{
  "model": "sound classifier",
  "dataset": "short read English sentences (LibriTTS-R)",
  "train_examples": 26041,
  "noise_aug": 0.002,
  "time_shift_ms": 50,
  "n_mels": 40,
  "hop_length": 160,
  "input": "log_mel",
  "spec_augment": true,
  "win_length": 400,
  "targets": ["voice"],
  "num_classes": 2,
  "arch": "transformer",
  "norm": "layernorm",
  "norm_position": "pre",
  "activation": "swiglu",
  "mlp_ratio": 2.67,
  "head_dim": 16,
  "fused_qkv": true,
  "bias": "all",
  "qk_norm": false,
  "parallel_block": false,
  "inner_norm": false,
  "subsampling": 4,
  "layers": 14,
  "width": 256,
  "positions": "sincos",
  "pooling": "class_token",
  "label_smoothing": 0.1,
  "loss": "cross_entropy",
  "init": "trunc_normal_002",
  "residual_init": "none",
  "optimizer": "adamw",
  "lr": 0.0015,
  "beta1": 0.9,
  "beta2": 0.95,
  "eps": 1e-08,
  "grad_clip": 0.5,
  "l1_shrink": 0.01,
  "cautious_weight_decay": true,
  "ema_decay": 0.999,
  "steps": 11300,
  "batch_size": 256,
  "epochs": 111.1,
  "lr_schedule": "cosine",
  "final_lr_fraction": 0.05,
  "warmup_steps": 560,
  "weight_decay": 0.2
}
Rows from block 4, named by matrix and row number. Rows with one number belong to one attention dimension. Each number is 500 + 25 x the weight over its row's rms, rounded and kept within 0 to 999. All counts start at 0. Numbers have three digits each. After the name is the row's rms in percent of the matrix's.
# v: attention query, key and value (stacked) (model.blocks.4.attn.qkv.weight, 768x256, the v third), inputs 0-28
# proj: attention output (model.blocks.4.attn.proj.weight, 256x256, transposed), outputs 0-28
v.35 084:509507501500516536498499532530488498516492499501503496503509491494501489480500485500494
proj.35 088:502500498524464489494499499449531500491498488501499548493473483500499514586491538499500
v.36 102:506467515493501544503509499392499523534520505499496505506498536499498500495500504502458
proj.36 107:513559501488501474545524496556502498473496493487500484501522502519499500509505504479543
v.37 076:498531489506486459482492502563498485504478493507504437535499445502500503526499519496517
proj.37 085:497478498538500524487489506465505522491495508501500569494500489482500502497495477500481
v.38 108:500500495486490461508508503495498505463504500510498581502512508504499499512501499496534
proj.38 114:499499526464541511495499502502479502523503489493501474500498532510500505494496503510484
v.39 119:494521475505501458553506496543498487500484499502502503494499476500501503460498503496523
proj.39 114:480470538517505523423491513477507500496515500499500502499493496496500498546498491528436
v.40 085:488505490506504429498485464534497486462484474495501497503503470503500501505537502555512
proj.40 087:507497499526473536494485512424521546529455501504500507499452491483500485494498499430483
v.41 075:498497486491497529522477506499495494510501512539502506503486491505503505490501499452497
proj.41 086:500445514500550486457526497520498501495526500492501496499511538500501498500497495553477
v.42 106:500498496477512520489498505502485490520502501503500488479504500503503537519497498495458
proj.42 116:506483495528473495503530510499506479475496501538502515538503510472502425449500454499517
v.43 098:487492508510511491505524504498502500495501492499498501509499498529500502535512516518500
proj.43 095:528535479505460506536476500501507516509499502516500498502504501481500499468496488463502
v.44 091:504484500488527598499516504463497502501497516458497503497495514499500498499496471436455
proj.44 086:515522514523503439531524505539489467497543497553500501542518502499500499491504512542545
v.45 113:503499499478499544507497520502488545526498503501499500483522542511500512490491500442488
proj.45 116:508525504507501470502505500540502442460514487500500484507494513500500503505503497537507
v.46 085:503505498527488497501500501484512513508487500497499499487498504486496423508495500539502
proj.46 103:498531494503491501504500474502517508493491490509498490478494464522498562530511535436508
v.47 098:494509497506459431501485495507516496501482491491502501493509471499499493500512487532524
proj.47 101:498497500518499529491492479474498540503481501502498497499464495506499523514497547438496
v.48 073:500511506504508522471497482452496501496509500563498496480473528467499485478500501519461
proj.48 085:501504509549502416492502541519502495499476502464498502501512502522499500511501520560520
v.49 114:521510503501500495532473494507544536500495486462508497500512494544504521500500495491563
proj.49 125:471443482463502503482531522495488449493501512521505503515496500479504463497498492517463
v.50 078:498502489499527505502491431526498490499501503468501480457516533515501536500499501494494
proj.50 101:513492478512475509496508571468513486490493492535502510544487485492502436505499465504480
v.51 063:524523495530509510501549547506504499478423505498502524531498510497499490503498493527479
proj.51 070:495495501470464488528492507496496512503553476500501507445526501486501565517494481492506
v.52 098:507514493497511519502500492504500526517502503513500500509499507498499503512520502507501
proj.52 092:490487528508497467495501498507501489494493462501499494461504492525499521499499510499477
v.53 076:498523493531544498498497536501499490497473496502506487478504470497502508516467468513488
proj.53 093:497452498499441504523498489493539505499495503502500527529501499488501499500501498462520
v.54 106:501491509499476494498585503431505504496502502506496517587489519482496472499502501506508
proj.54 128:502541524511530498498459466552486522502502500484497493454502495527497544528507515494501
v.55 085:503493504492501570499547495440505502503493509502495505497502521492499483493498511519436
proj.55 097:503510512533495440510490494554494508508506495492498493500519502523498531505503523508533
v.56 092:481498489493396483458503499483534497500496500493499495497501491509500459505517500498513
proj.56 105:506503501523611515494495486501439507501502503501499539478491527504499523502493508496469
v.57 069:496491448472493503485495499455513497503493550501498516489516503465498417484496491500545
proj.57 090:484502544554517501487510472503495499498524497501498502499464489540498524508502507500497
v.58 060:502467576490500495546529497490487497487578497471499471482490489523503528518505530543484
proj.58 065:524577480498489496513484500504512498481489498490500501509505493454500460501527457476552
v.59 078:494500500519492506525502667512481525528496487501500480504493500575499508493469505503500
proj.59 078:482500500407494504515499357504500487485500471508501506489511501450501539503516499486487
v.60 079:503478491497494501507518499505499498505500501490501466498532467543500511467476470487499
proj.60 084:514515554498475503501494520460534504509489500541500523516495498460500501554516511505500
v.61 087:491529491526577464484496540536498506496489499507502464486497455497500494503448493499494
proj.61 094:461444435427432515532499459464507506499499479545502529510498472496502499500507501482493
v.62 083:510501482495517499499499476494504493504432507521498522493507505490499488504501486545477
proj.62 088:509538531562484499500501526501490507493565473472496492496485518538497499494499505474530
v.63 098:475498496493507521463547521494498489502499509517490526494493522443496416500499500504425
proj.63 117:547558510570498494512462490509493532501526486493496482493495501517496550507501511500533
v.64 092:504478485499517456504488495493497504482470496476499492530519488526499511533502553537539
proj.64 085:512506520518499541495528500495505473498481498502500530500503490501500496496502399459445
v.65 073:497500509507457490507483493500499515488494490502505480510501435520501535496500518499539
proj.65 080:487492485460525509452527512498508482502500518495501510505507520488501449515495472503446
v.66 105:516499498500474613471514492458449510500537514522503502497442493474501503491501482503480
proj.66 108:494505486482534479564496497520515492498486500494500507511549511522500500500481493511521
v.67 067:508506535494493492526559490453501482509537501481492516502491537502500502495502445499491
proj.67 074:505534497499487500496392485526483509500497500468500442498518501500500497525503570493541
v.68 083:508519488499404509514496464470559498500497494497506471502532514470501439492579471492533
proj.68 081:499418501520578502472512525491447489500484511514500500508482510520500536502451521504463
v.69 090:504492499489499532500482494495532502515463501485507468519502427618506509500517549504502
proj.69 101:522503483520468495501541514495496498499538502548502500502494543455502500484488483499480
v.70 073:476502482541492497473458507534461499503454497503502497481496477501499510503501433495491
proj.70 072:458494498413463505556514489472539500476528494501501514498500498501501510486518506483507
v.71 230:500504502501499498500494495500499500500499498499605497499498493502585503502500503498502
proj.71 134:503526507499491476470481479488491476480469478465569479477475482499568499499500493457488
v.72 068:502500484511465511439517548493509499501402506495503527512483455486499445506500497500493
proj.72 069:485490492482526505498497495499493551498594531508500501491532562514500528487437512511498
v.73 096:502494532483438503519573519481528501505505500491497522503501524476499487510456494498476
proj.73 092:519521479503554503505471474551477557508467501504499465498500499524499524505554527502505
v.74 068:500509497501500480492502501538512495523404496468497508473475526466499507502485490485485
proj.74 076:493504515517500501498426494479467502491500499503498500501501471539499500542509551494501
v.75 101:496509463516504431498507513529504484493503507501494526490508506483495500510478473499509
proj.75 108:475488534486519528492476477478493505500492496500498498469490493523498502500514545502484
v.76 097:498534501514561526488507501506461502531521544550500498497476527464500496499514501501405
proj.76 104:487484489480416475567498492499532500492501494452500509492516478504500501493481503498575
v.77 094:497513501506538504503378495511499583517500443520506463499500463526502512502513516501503
proj.77 096:503468484482452497481595516485513463481506507498502508532501503451502488494499448500481
v.78 080:501502491500509523487483506503507469493502512524499472437506506457499452485465448514477
proj.78 080:488491489515517500565517517502496521499468481503499514555494491562499542503505517501532
v.79 094:498448506501493514497535512488479481527500504489495530482454461473498482490472473498462
proj.79 107:499592512511511465534457493536498529476513500504498492503506534504498553507503550540543
v.80 098:507527501505509534455505500509502499507516503503500505500482500486501506494498502496460
proj.80 103:509495513551474474506500503498507497500496505504499535501518498492499482501497498528512
v.81 111:498491483496503536452518519479499502510504528486498503506504511482499464493520500499500
proj.81 112:498499502535507493544500451505509514508502491526499504499497499521499514487480510496512
v.82 104:501489499459532542550504493500488498498550503503497505486555566521498511477497507496502
proj.82 103:515511505535494484471503514536513460517468523521500499503444441499500488505521499532501
v.83 093:501510507500497514508492470507499562497501477501503463486528496521501560480500513503499
proj.83 088:450497502482447495474522520503505430509506532500502514512500497470502475499497435499466
v.84 108:499486511489506558561498503495488503525520492489501504476504503503501507494500502477503
proj.84 099:502497501490503464421503488538504484493501524520500471502491471510500498503516524509502
v.85 140:555528463508497493564537496510497499504508498505501499497526496498500498442503496498511
proj.85 129:456439571497512504416482483474526501497496501500498510488458480509499496545496496507482
v.86 091:465452496455508505500505460492620484501495509503499497495521504530500489552494493560501
proj.86 095:594506499552499516530521543499416507504494484517499485511455500500499501435503506480510
v.87 102:510531525523501438506481498508505497475493482478506492501494479518506510513558502482524
proj.87 114:496479451410498525493507506472502494498503511498504499502523504484504463499449491505492
v.88 101:502510521509491475530471506503506500484487468484502493471498498514502508456504499486522
proj.88 116:497498482469519506498510501493486497499498511500501499526525501477501497527464494501485
v.89 089:529498504513476555498472499441506495498502525498501489491499506481500468475504410503513
proj.89 099:498482498490576495498536514557499502506498499500500510499511499507500552501475561500501
v.90 105:511518536541517498514468498504499496504478484502503490497487485501502532515514499495486
proj.90 121:505491475479447495501499511495498512492499497500500496515523501490500500511487500483500
v.91 120:506502486503503503478556496505503476496401502504500429496504498487499456477494463504511
proj.91 127:496498499538506500499497526486507499498535503504499551494480499496499501503498497498500
v.92 121:500491513493489508538491500472526528602510501522499491503496513502501509493466510501450
proj.92 114:504504501478502493492510500544475459418498495484501480503511475504500510508528504501544
v.93 094:500488516484489587575502487444500508525531500499496500493511581501497502476501498504506
proj.93 088:505529504505526450443502505583495452493462490493499490504501433527499498517525512505498
v.94 072:495469502519510468501489509519492491476507489466504480450433480520500537518500495491502
proj.94 085:478549483447464503504498500485503497490486508500503524513537499423503468496511491500479
v.95 095:512494498484518510512526490496504521511526502502497534511532543498498497502516498507498
proj.95 096:461480501495495502461496472516492501509501513490499496500474498540499501478501504496500
v.96 089:499489504472490497531499497473501505536583496499498535491497587499499479502497502503512
proj.96 091:514516511518561504455504479562495501488462504513499485501499451531499505502526510508480
v.97 074:490440501482501501495521517469500518502500505464495496508495494525499483526523525543451
proj.97 073:537568461499498500544495501556492498504514499500500503516525525442500489451494472439548
v.98 102:517513515504513501497493501498502498497484494498503439418503492501504541479499541499490
proj.98 097:508501460526479489527498512500512490462494498501499536571499501490500465546502436500525
v.99 082:499497470501529502470503504501503491502496510502492507494501511470493471499494489505467
proj.99 100:498502554531455499504462488492501517505498483497496502476483499509497504516512528513504
v.100 108:494521501527500422496480493548499478488495508540504489500509450507500501501495507499518
proj.100 100:456430467452468546512532503433500500551499502485502501499497501480502469494487489500477
v.101 071:516502481519527501473497518504446499498492512511499503492406480488496513500487485502527
proj.101 081:425471500497502491512507498494541500496458499535502561504569500502502502503493496493499
v.102 074:500527489527498453470494501501499498499466491595503574497497481484501497499503511491498
proj.102 065:436459503470459501510514494453536500552581517485500484502501524520500509491490501499493
v.103 128:500534504501505462500396492553499495496497496487504475440505465527503527499500502500515
proj.103 144:497444464474499505500539520453481472507510506502504509548497508476504441492479482501498
v.104 070:500462497473523537497499492492501499496496504504498502464431505504496516496502490519506
proj.104 066:515513519561508489503500586512520492517498494518500519539531501499499484502485502473513
v.105 063:506497482465506435499505487532512497497498506501494510481520528497496482506499484586512
proj.105 082:512532525582499530473469500489495509498492492492497512499460499509498507519502517479486
v.106 079:506482503496490513503505488417504522525507497480499485498488544496501496493502515503435
proj.106 083:512574501538507499501457503559498496500478508501499508509509487478499482465532497500565
v.107 083:500565501502500489474560498525499484501489500535504532499509495481500489500493497523505
proj.107 095:470477510514512493476454469493502500501493499486499502475464491532499501516510515502470
v.108 077:497458516528497499585477501496501536498498497482502483515500481539502601498511500500541
proj.108 077:495510483419454500460521505498494492500508487500502498503507507460502471504500485500461
v.109 073:499501494500501483527484504519499499486491453501511488474525494527503531497498460484537
proj.109 093:480438476496499541470502503467513477501492507519502502563489499483502475501487490508464
v.110 104:502469503467496580475601528473498489505504510505492513493473501483498494520498503516404
proj.110 104:502587499539523447545415493533499534490523496497498498501502502514498508500511508512567
v.111 092:500505500498491484557505520526495501498499501498503499490519506527500512505500486495543
proj.111 090:499498496485534508474502497501495484500500495522502493523487503492502501502513492500449
v.112 107:513506494509468500478494508509501499497495499501503501498503485498501489499498490497502
proj.112 117:475474499498555505507499500488508489504501506516501510492495509498501501508484500515483
v.113 089:502524492507534552496538513504507492442466521512500514490541487498503489509489488497479
proj.113 082:510498520529489500517493511466483504506516487500499502502462545494499503511496511502503
v.114 138:491449508502478481517512497475503500503496496482498514569486504505499502500516501503516
proj.114 151:521592530496515500487462492539502520474502500496498497474520501503498511539504505499501
v.115 077:532491496505568587485490570463502546504454507514499499497541499495497504482485420499499
proj.115 087:480492489490451496494500466505498480490517482530500498496454530508500496501490531499492
v.116 055:509542508510513494496506505514496469485509495521503451505500478509503571529497503491502
proj.116 053:501455486505491473546500518494510504499459484497501540500514501490501504490499495520501
v.117 125:540632502501506491486487499513501496460487502500504491502527473504505508500500497499523
proj.117 144:481386495487500499505503504452509498531552513499502503493496529491502479487475492504479
v.118 090:506502506505522471550495484547502499496510492542501501511482501500504510500496506514476
proj.118 091:494501500489469500506499501505522496498503506432500467499521500502500493497505511481513
v.119 065:505498482508501498500457517494508490486476500498501497499538509502500513520499451498507
proj.119 066:488480514499582501497536515508472482500490496500501516505483499513501488499494490488455
v.120 066:500502571498492491502511508510483499504504481492503492520432479521505507544519613539498
proj.120 077:505517460461473494519492500495498495495499503491501568500536501440501493480500413494497
v.121 092:492494495503502503408495503484516476502498524535501506493502503427499438501477471501476
proj.121 099:492499460504499504574501489503464525511507480492500492501498523565500542490504549500550
v.122 096:498484509496560492508495496494480507501547497493500495513486513501500499503519506517501
proj.122 094:498556499462423505505491500495519492498476490454499500491504500498499496498512501470502
v.123 088:497446501499554460502509504491500522502535491504494575504497518510496495502499546499505
proj.123 118:495543502480450512503481468503498506505486485482499461484480499509499500500544507485508
v.124 076:503502490523391513472540505499513509509501502499500468464483514446496476494487458450500
proj.124 074:468502500496627477508500492508497491484471499535501545528500489526501500521502546539491
v.125 112:506526550530549461530468470495510500494537485535505490541457492515505523501523523499529
proj.125 135:489451462444481504489516508500502498528504526474503503497538477485502441475480474493494
v.126 091:500496478476502535490526502500492514531501527503495511496496531489499497499497505503427
proj.126 110:526517528584496463511489493518515511494503489501498480500478499518498502499552504501551
v.127 100:501572508527525423498503503521498494463489497550503494524487471497502501500499501499499
proj.127 107:476432490451497508519499513477501502536531520453501500498503508480501501490495495497498
v.128 105:496487521496503497507502489466502502501524522501496511534482518489500501498514502556502
proj.128 115:502554519496495500477494500521483526502506497457498491448530501510498523504502512478517
v.129 096:501535503527518483498480503507493482494477518529506494501516450499504513499500504502501
proj.129 111:500417475483494508502521512456508498518536510485502501493499523491502488496447489501500
v.130 083:495478511459499527508509508465507499535503498498498495491516516502501488483503498576505
proj.130 109:577578503580499500501501488541488513491500492500498500503486501501498547527527511484506
v.131 105:503475489498492531499505512497479520508495503503498512496528520522500501527500499498489
proj.131 089:500496493471568500527514516515526473505506495525501498499486501517501518456483489501522
v.132 107:534529511501500501499488489513528493491501479501505492508507488512502513501500489494514
proj.132 123:459409474476517494499530550493467494499496512501504504520498504496503485488488495516482
v.133 085:505505506496505537498495510509497494501450498518503486501569492481505553497497502500479
proj.133 085:503492476504463498496506531496521496496554505492501501517469537499501481500498489499500
v.134 099:503485515466514502515515497446498511503551504537495548505499520498498536548499560522506
proj.134 105:502500506501503492491493477530502510511501499470499481480505499523499495484511507506505
v.135 083:493501524495481496546401496499509512523493483499499499484495497500501478513496558500500
proj.135 096:520505497503498505479503497499478503490500491488499494515509495490499537499517451502500
v.136 066:503507492537517504500499498504497497502412498485499492523493502484500441463498492502488
proj.136 070:504503506515444506495500502494491523477502499506497524500507498498498538523495496459513
v.137 063:499491499505504506491493503490509499486486490491506467450486503502505504500506468484482
proj.137 083:499508461498501503542505536496426496512501491499501500574498530480501498495498500500495
v.138 087:490497545494496447518509494500541510480566498509499504532418501512500502501505516508513
proj.138 087:493501483478535509484500500516447506525503514493501478469577505462500503479499501509454
v.139 083:501515500508492546470511541506501491479371515493504485505503497498503497509497500495487
proj.139 089:497493485499499501546492504497500495496504500500501509505499530491501496508489496481489
v.140 099:510501500522500466484476493496500500496502494538498496508458474494499501505502498526483
proj.140 102:514502508507497495523489494490495513492500518444499513500542541488499500484490486491539
v.141 081:495486499499475467535504508521490500500501506469501500503497501534499498523503435459551
proj.141 085:498496494456545534499500495491498507502499501542503508494491498480502500470498590501456
v.142 090:501511514502508511493495547505509496501485497510501500499500483497501503460461501534495
proj.142 085:501501500548428486492490501459498497492498502485497532499503499521498498547527485494501
v.143 077:511626507532471501488450502484493503502499454492505497513462490502505510509502507495483
proj.143 089:484400463473474492500540500512517494496501508504502501501538487502501496466501461507519
v.144 099:502498506497493503411509507472522503508446499504500495507487490500502474534501500496479
proj.144 111:502499475485501500566530502511434498500528511525503504522529560469502515466499499503509
v.145 106:478455493489505532502496502501493541582507503501494495500493539512498504495497519501475
proj.145 103:517540504498501498512501489506507486466517491501500501502475428490500481499515476497534
v.146 102:546542508512500478501504501502500502487506497542502484530451379499503496507488503492505
proj.146 131:448421506436531497506508498501488498500501515491502516494586595502502499524500501508448
v.147 097:501497499494505501498518511500494503500444499499500495509498430509501516503495503484497
proj.147 102:502501510480504498502502507503461478503560505499501509498500572478501499523484495529464
v.148 079:552500510502512526509505499464506532507512491479494452527487531525505499504534509446473
proj.148 035:468543502515535484496491487497501488489495503498501495485488500496501510500497487495505
v.149 101:491515457499479443630456466518499496492509483476502511502497484507502513516554514494551
proj.149 089:500481549459519541362500508473497509506498523516501440488500489498501499490453490503432
v.150 075:460440501490468463501465432498477525503515501500496489470479506520500503569568585480493
proj.150 075:533573461483509505522500512500503499506461499503501484509502502491501448446462421507563
v.151 142:499498489530502485505493491500504505507496497511500516496489491483499495500502501554504
proj.151 143:494535524498475502499502498504519519499499495485496478489506497544497516533526526452503
v.152 091:518494506501483595503507498497484503576524500478499502452471562499500503492500539471470
proj.152 090:496509506521507471520505500521542475446500509501500500523503479474500462492520457528525
v.153 085:498491494477513528506500505497498516499499517539498537489501525503500488492468489493488
proj.153 099:514509521519521498500516500537499447503523490489500474503497501510499500511512515530506
v.154 108:496499491495525534462541524507509475495447511520503487499515479502502497498474502477497
proj.154 120:502498499542497487521497498494494498494543485500500515495477505495500499500499499535482
v.155 087:503508497527499462504447499533468499482506498495504498504486487516502528502544525500517
proj.155 091:478431501455506521457514516484515478500498523500502498504514500476502401480455429502469
v.156 161:497501487477488527489515507501494480501469509507503481501500496500504502492497503416499
proj.156 152:506490504536522495504498499493502495497542502501501532498499510480501491499483489573485
v.157 087:464476545506491484499499500507498497506501499495497499508503505517498497513504501521507
proj.157 084:523546411501461504567500503500498507502499493500500501500478487488500503470503489498531
v.158 077:477490490482501520503500500503500508536510517515496501498565543505497492487507510514495
proj.158 095:501525478511498490501489498497507501500447473499499500499409413524499510487503502491546
v.159 157:508525508502453486501466494498552498478493493466506481503492476529506523508515502481517
proj.159 145:498427494456551497500520515489481481510542518503506516515550545468505473473457490513495
v.160 121:496493482500499495519485475499465528497491498498500482513500497557502561498515511500518
proj.160 113:502502526474502504488501517505519425493527490491501500487487501479501489516501460486471
v.161 106:491474501466395567521500491399503499506508517491497519498511514503499498509502502493502
proj.161 106:533533508556570474492502496591502503481500491507498484497493500504498562500506513502512
v.162 072:495500465499503494494513488500508473493452502496500505478514501485496496495478498506580
proj.162 082:516522539539494503488418447496491541503520496504497497494476492515498498535539511492434
v.163 138:501508521497499504513541496497497491494545498500500512522485524493499492500483500502509
proj.163 133:497545513504500476482454488520504530505480499504498490470507472520498513506531514500491
v.164 087:509449510473503500501517501502494521508509504470499502508497504564502576496522510461472
proj.164 088:502528503513502495541499502516522482502518541516501527538542504438501481480489461503547
v.165 069:512508508517520504505506489506499497469508508508498534498494496496498500506468476497527
proj.165 076:492501514473490498475493502498485530527499500490499462469502538515500499518514516508487
v.166 070:496512502525509391521502505519500502494504511509507488509507494505501495498550499498508
proj.166 086:492448453435500544500515512457501500515499508490503499502497500495503508492461490488495
v.167 110:510471533482469515502509466434498499504508522496498503504525506510500501502495558458472
proj.167 096:512531484543524498511505505582500499498503498500499485500496529502499503481515498513543
v.168 099:495518493510539471479488487530454496483480490508502477463501498480499563496496499499495
proj.168 083:458487465497437502547500527469510492492498501484501511533505507511502404499499462502502
v.169 092:505463490499498509499503548470499519543495501481495503489504512490499498498500493519381
proj.169 105:520549500528497503505488464501511505448504485499497501494479495505497569501502520465583
v.170 096:500524501532544462498493502613496496488498491501502458502491492499500523489497500503489
proj.170 097:461478502468445503502500517422498500503496513499501535501508503469501461520490486493485
v.171 114:502497499495502531418506520455506487500500508501493503492499516435498458499481500520410
proj.171 113:514558498547490465563501492548499549501498478494496499503502499551497548509512502488571
v.172 085:506503475525477476530493500497498504507486435469501492438475520528504552501501527490500
proj.172 070:496499549474500519492500499502521492455501523504501498549533503497501459505499449500497
v.173 110:504479501485495542502508499462501495556514508481498507496505528518500491495504535504478
proj.173 105:537558512561531486507500492556504513470500497527498511500469495507498532504506499495543
v.174 092:504532508503501497504499489514497447482502479500507492499464488501503503510518500496598
proj.174 106:497464500478514495462515539496508499513496538503503515519525500480503467496468485512456
v.175 108:512465501488493534505505498485482510567509503447499501490492511525501523491502517477441
proj.175 101:514531508535502491522504501543506490467500515517499508532547503495499497500500496521560
v.176 095:498501502425431486484488535501573494513444503431502467497532484502500500477504500504506
proj.176 096:533501503579547501497499487498486512463526501543500529524491527475500527533492500492485
v.177 079:434497495493487476490499501529492468494486509519507545473512470475496501503463489546521
proj.177 037:519464497479461511501504506505499506504501499502500504506509497500499491501497508507497
v.178 072:491440496475503504500460482478505500509480498452502465499528475527502509500552505513513
proj.178 080:522500477570502502498502523502502499487487502519500522551481505453500499470435467489501
v.179 113:512490507426518618500515465488504496499495519498498507493512508503502498493502504486490
proj.179 105:529511489590505442502504518523477496496537499518499507541507517485499468496499489514502
v.180 106:500521497494507527503533502479491533497497517534497558488499534478500483453485480502484
proj.180 113:490500549497503493499477482544499461499525498471499480500501499550499510560507538504498
v.181 081:497499499499498439500499495500488486495465453437502443512498490523502517511513555487560
proj.181 073:521484504500501526487502503475516523500488535526502537497506498461501498499495420497464
v.182 128:499519501503503473474502522516489473500501474495505480500504488512500513532500505501541
proj.182 144:490468435488500512500501495476527502504486521520502512498479450484502473445489486485484
v.183 114:502469501491506557510515507487505525524507503468498496488502536500500498501498497497493
proj.183 115:541551523525487500499494491517477496439517474510500491510502501501500503502524505500500
v.184 067:495517531502510496469486502502499495499463489477507464499509412502502501520539503518531
proj.184 089:500458423501485503500498513490507505494509506505502521519497531471502496492464487492485
v.185 085:526501504485501505503506503510488484482519494509502496505486494517502515504499503471536
proj.185 102:447462499475506493499499517498507480533508526494502509500516518481502467490481490531413
v.186 103:502501501511489505503531527495489516500512505573495549490511543484495466490498484526478
proj.186 134:498541520504498504501477484513530506491472481472496469486471495531497563532525536479510
v.187 106:501504496503500521504528561494489512502509516509496535482503517478498435495454496505475
proj.187 124:495530532514497500499486454520528508495495482485496486485463487540496555543528529486501
v.188 075:506504493496518568501558497479507495518499543550501509479504500485504495448498489479496
proj.188 078:508510556549494486492494482504496489479544489489499494494498533505499492540503507510498
v.189 105:487532492532551425510498505539495498489498487503501497501490493484500503516477499503503
proj.189 103:447476499478441542488471502473547501506476523483500510499488460499500490501499501504463
v.190 098:506492502505470433519510482496516535495516502502495495510484506486496492502503504512500
proj.190 108:489505502477511515502501497501489510509466501498499493474537502520499532499501510477513
v.191 087:505499489498502497465519494500506522510491535505497493502490500472499501481498486509451
proj.191 096:504549527538501499535486482510502498455510473497498522500521518498499500499531488492537
v.192 062:498503493497504410501519516527512496517497508493496524487542556493497499465404467508490
proj.192 054:485532531504496511485503508487469493490501504502499492496491496492499493494515540487486
v.193 089:504501497500481504502496497443464492491489499499500506538510503489499483554508504505510
proj.193 073:509522469471502500498497501507551514520499497507500503497471439499500498469499494473473
v.194 102:506514499527536432510501556502509508497507502502499498501520502482499497404500499538524
proj.194 071:487484494453485555482511494493479508491498496492499482494475509530499499539533499449476
v.195 096:502501487503511508500508506501514493477499511505499513498525498489497456467494456554496
proj.195 081:495490496499494494496508499500477496487500489503499465505498537515499539495494546459501
v.196 082:497513487506498499491487475494507493509462501501495524500529575496496500468486485491492
proj.196 070:501500515500499499475501535505503496481499501509498500498454407485499488500497496499494
v.197 110:515501467516504497483524505516501498498553508533499503501507501499498509465502489533501
proj.197 094:535499522500507499540512517494495497497504501501499499510527508503499532499499504479507
v.198 084:497505466502535492506496506494494490517361492504502497501448491499501500500501498483494
proj.198 061:488500526504476495458501443522517504497599499500500500495501480505501511501510504528499
v.199 089:497506500498537455520496497497509449497481492502499543521532499497498501481436496523508
proj.199 076:493505504506490541465505501508520514501521489498499472500457498501499492503576510494452
v.200 106:561550511536486498497485489495503499449500490496500448510487447508505503490508522489500
proj.200 060:497512501524533499501506498499502499501504500504500500502496518500500504499507500492501
v.201 105:526479484534508497502502497512486505504504498496500491434500440503501505444503494499479
proj.201 095:517503532500507499503507513499497494493502498502500520569503550500500530569505503509502
v.202 093:497501499495527489626488499497497495516488499501501496496492502496502501498498501489500
proj.202 084:466502500514494495394490495545499511500500494500499496499484454503500502500505523510485
v.203 116:498480486517509498515501522518472501504490500500503508406499409497503502500502496496500
proj.203 094:499499537498492501499472488502503503503498498500500499545499582504500519549513532520500
v.204 100:500495503500516501509489501509483506510482497476504517507472498505504513527499508418485
proj.204 088:499503511501478494498495500509524517513502499498501496500499497501501497510506509577506
v.205 100:490484466501502502494499501502486512502494502496497505480466500502499507492492479427487
proj.205 093:522506541535499474483499504507508476499501498512500504513521503490500500524504507539503
v.206 105:501511512507502493481453499507499522517629501500500475479498499507502513492517511513504
proj.206 080:578499488481505513506561501461502492475389485501499502517479500499499500527498479471504
v.207 175:435513507440484508492491495485510492488490499497497496516506574500497521606512514535496
proj.207 143:477491460505494510501502494500501500512508507498500492496496446491500432429490498471500
v.208 093:496506498489531552485497524490507488500490508493500505483510519472501492482476489514497
proj.208 096:538530498589460476501498468510498511473515486499497488508445495524498517527503519482523
v.209 101:499477493499500499510499496459490494500499498481501458510385512547501521502505504458505
proj.209 101:476464503454513497501508521516488499505512529512504545497622504471503464460479488514486
v.210 123:500498497494501512464500498533489476501495522511502462487503484502502511498502512489499
proj.210 121:511497500565502496500500512474497519481511496500499565519485500479499477502494447511495
v.211 113:502477512484500512512537524488506521493495509522498499402501517498499501475469499507500
proj.211 111:498510489496504492509500477542491478512496495483500464533507526539500505517528513501500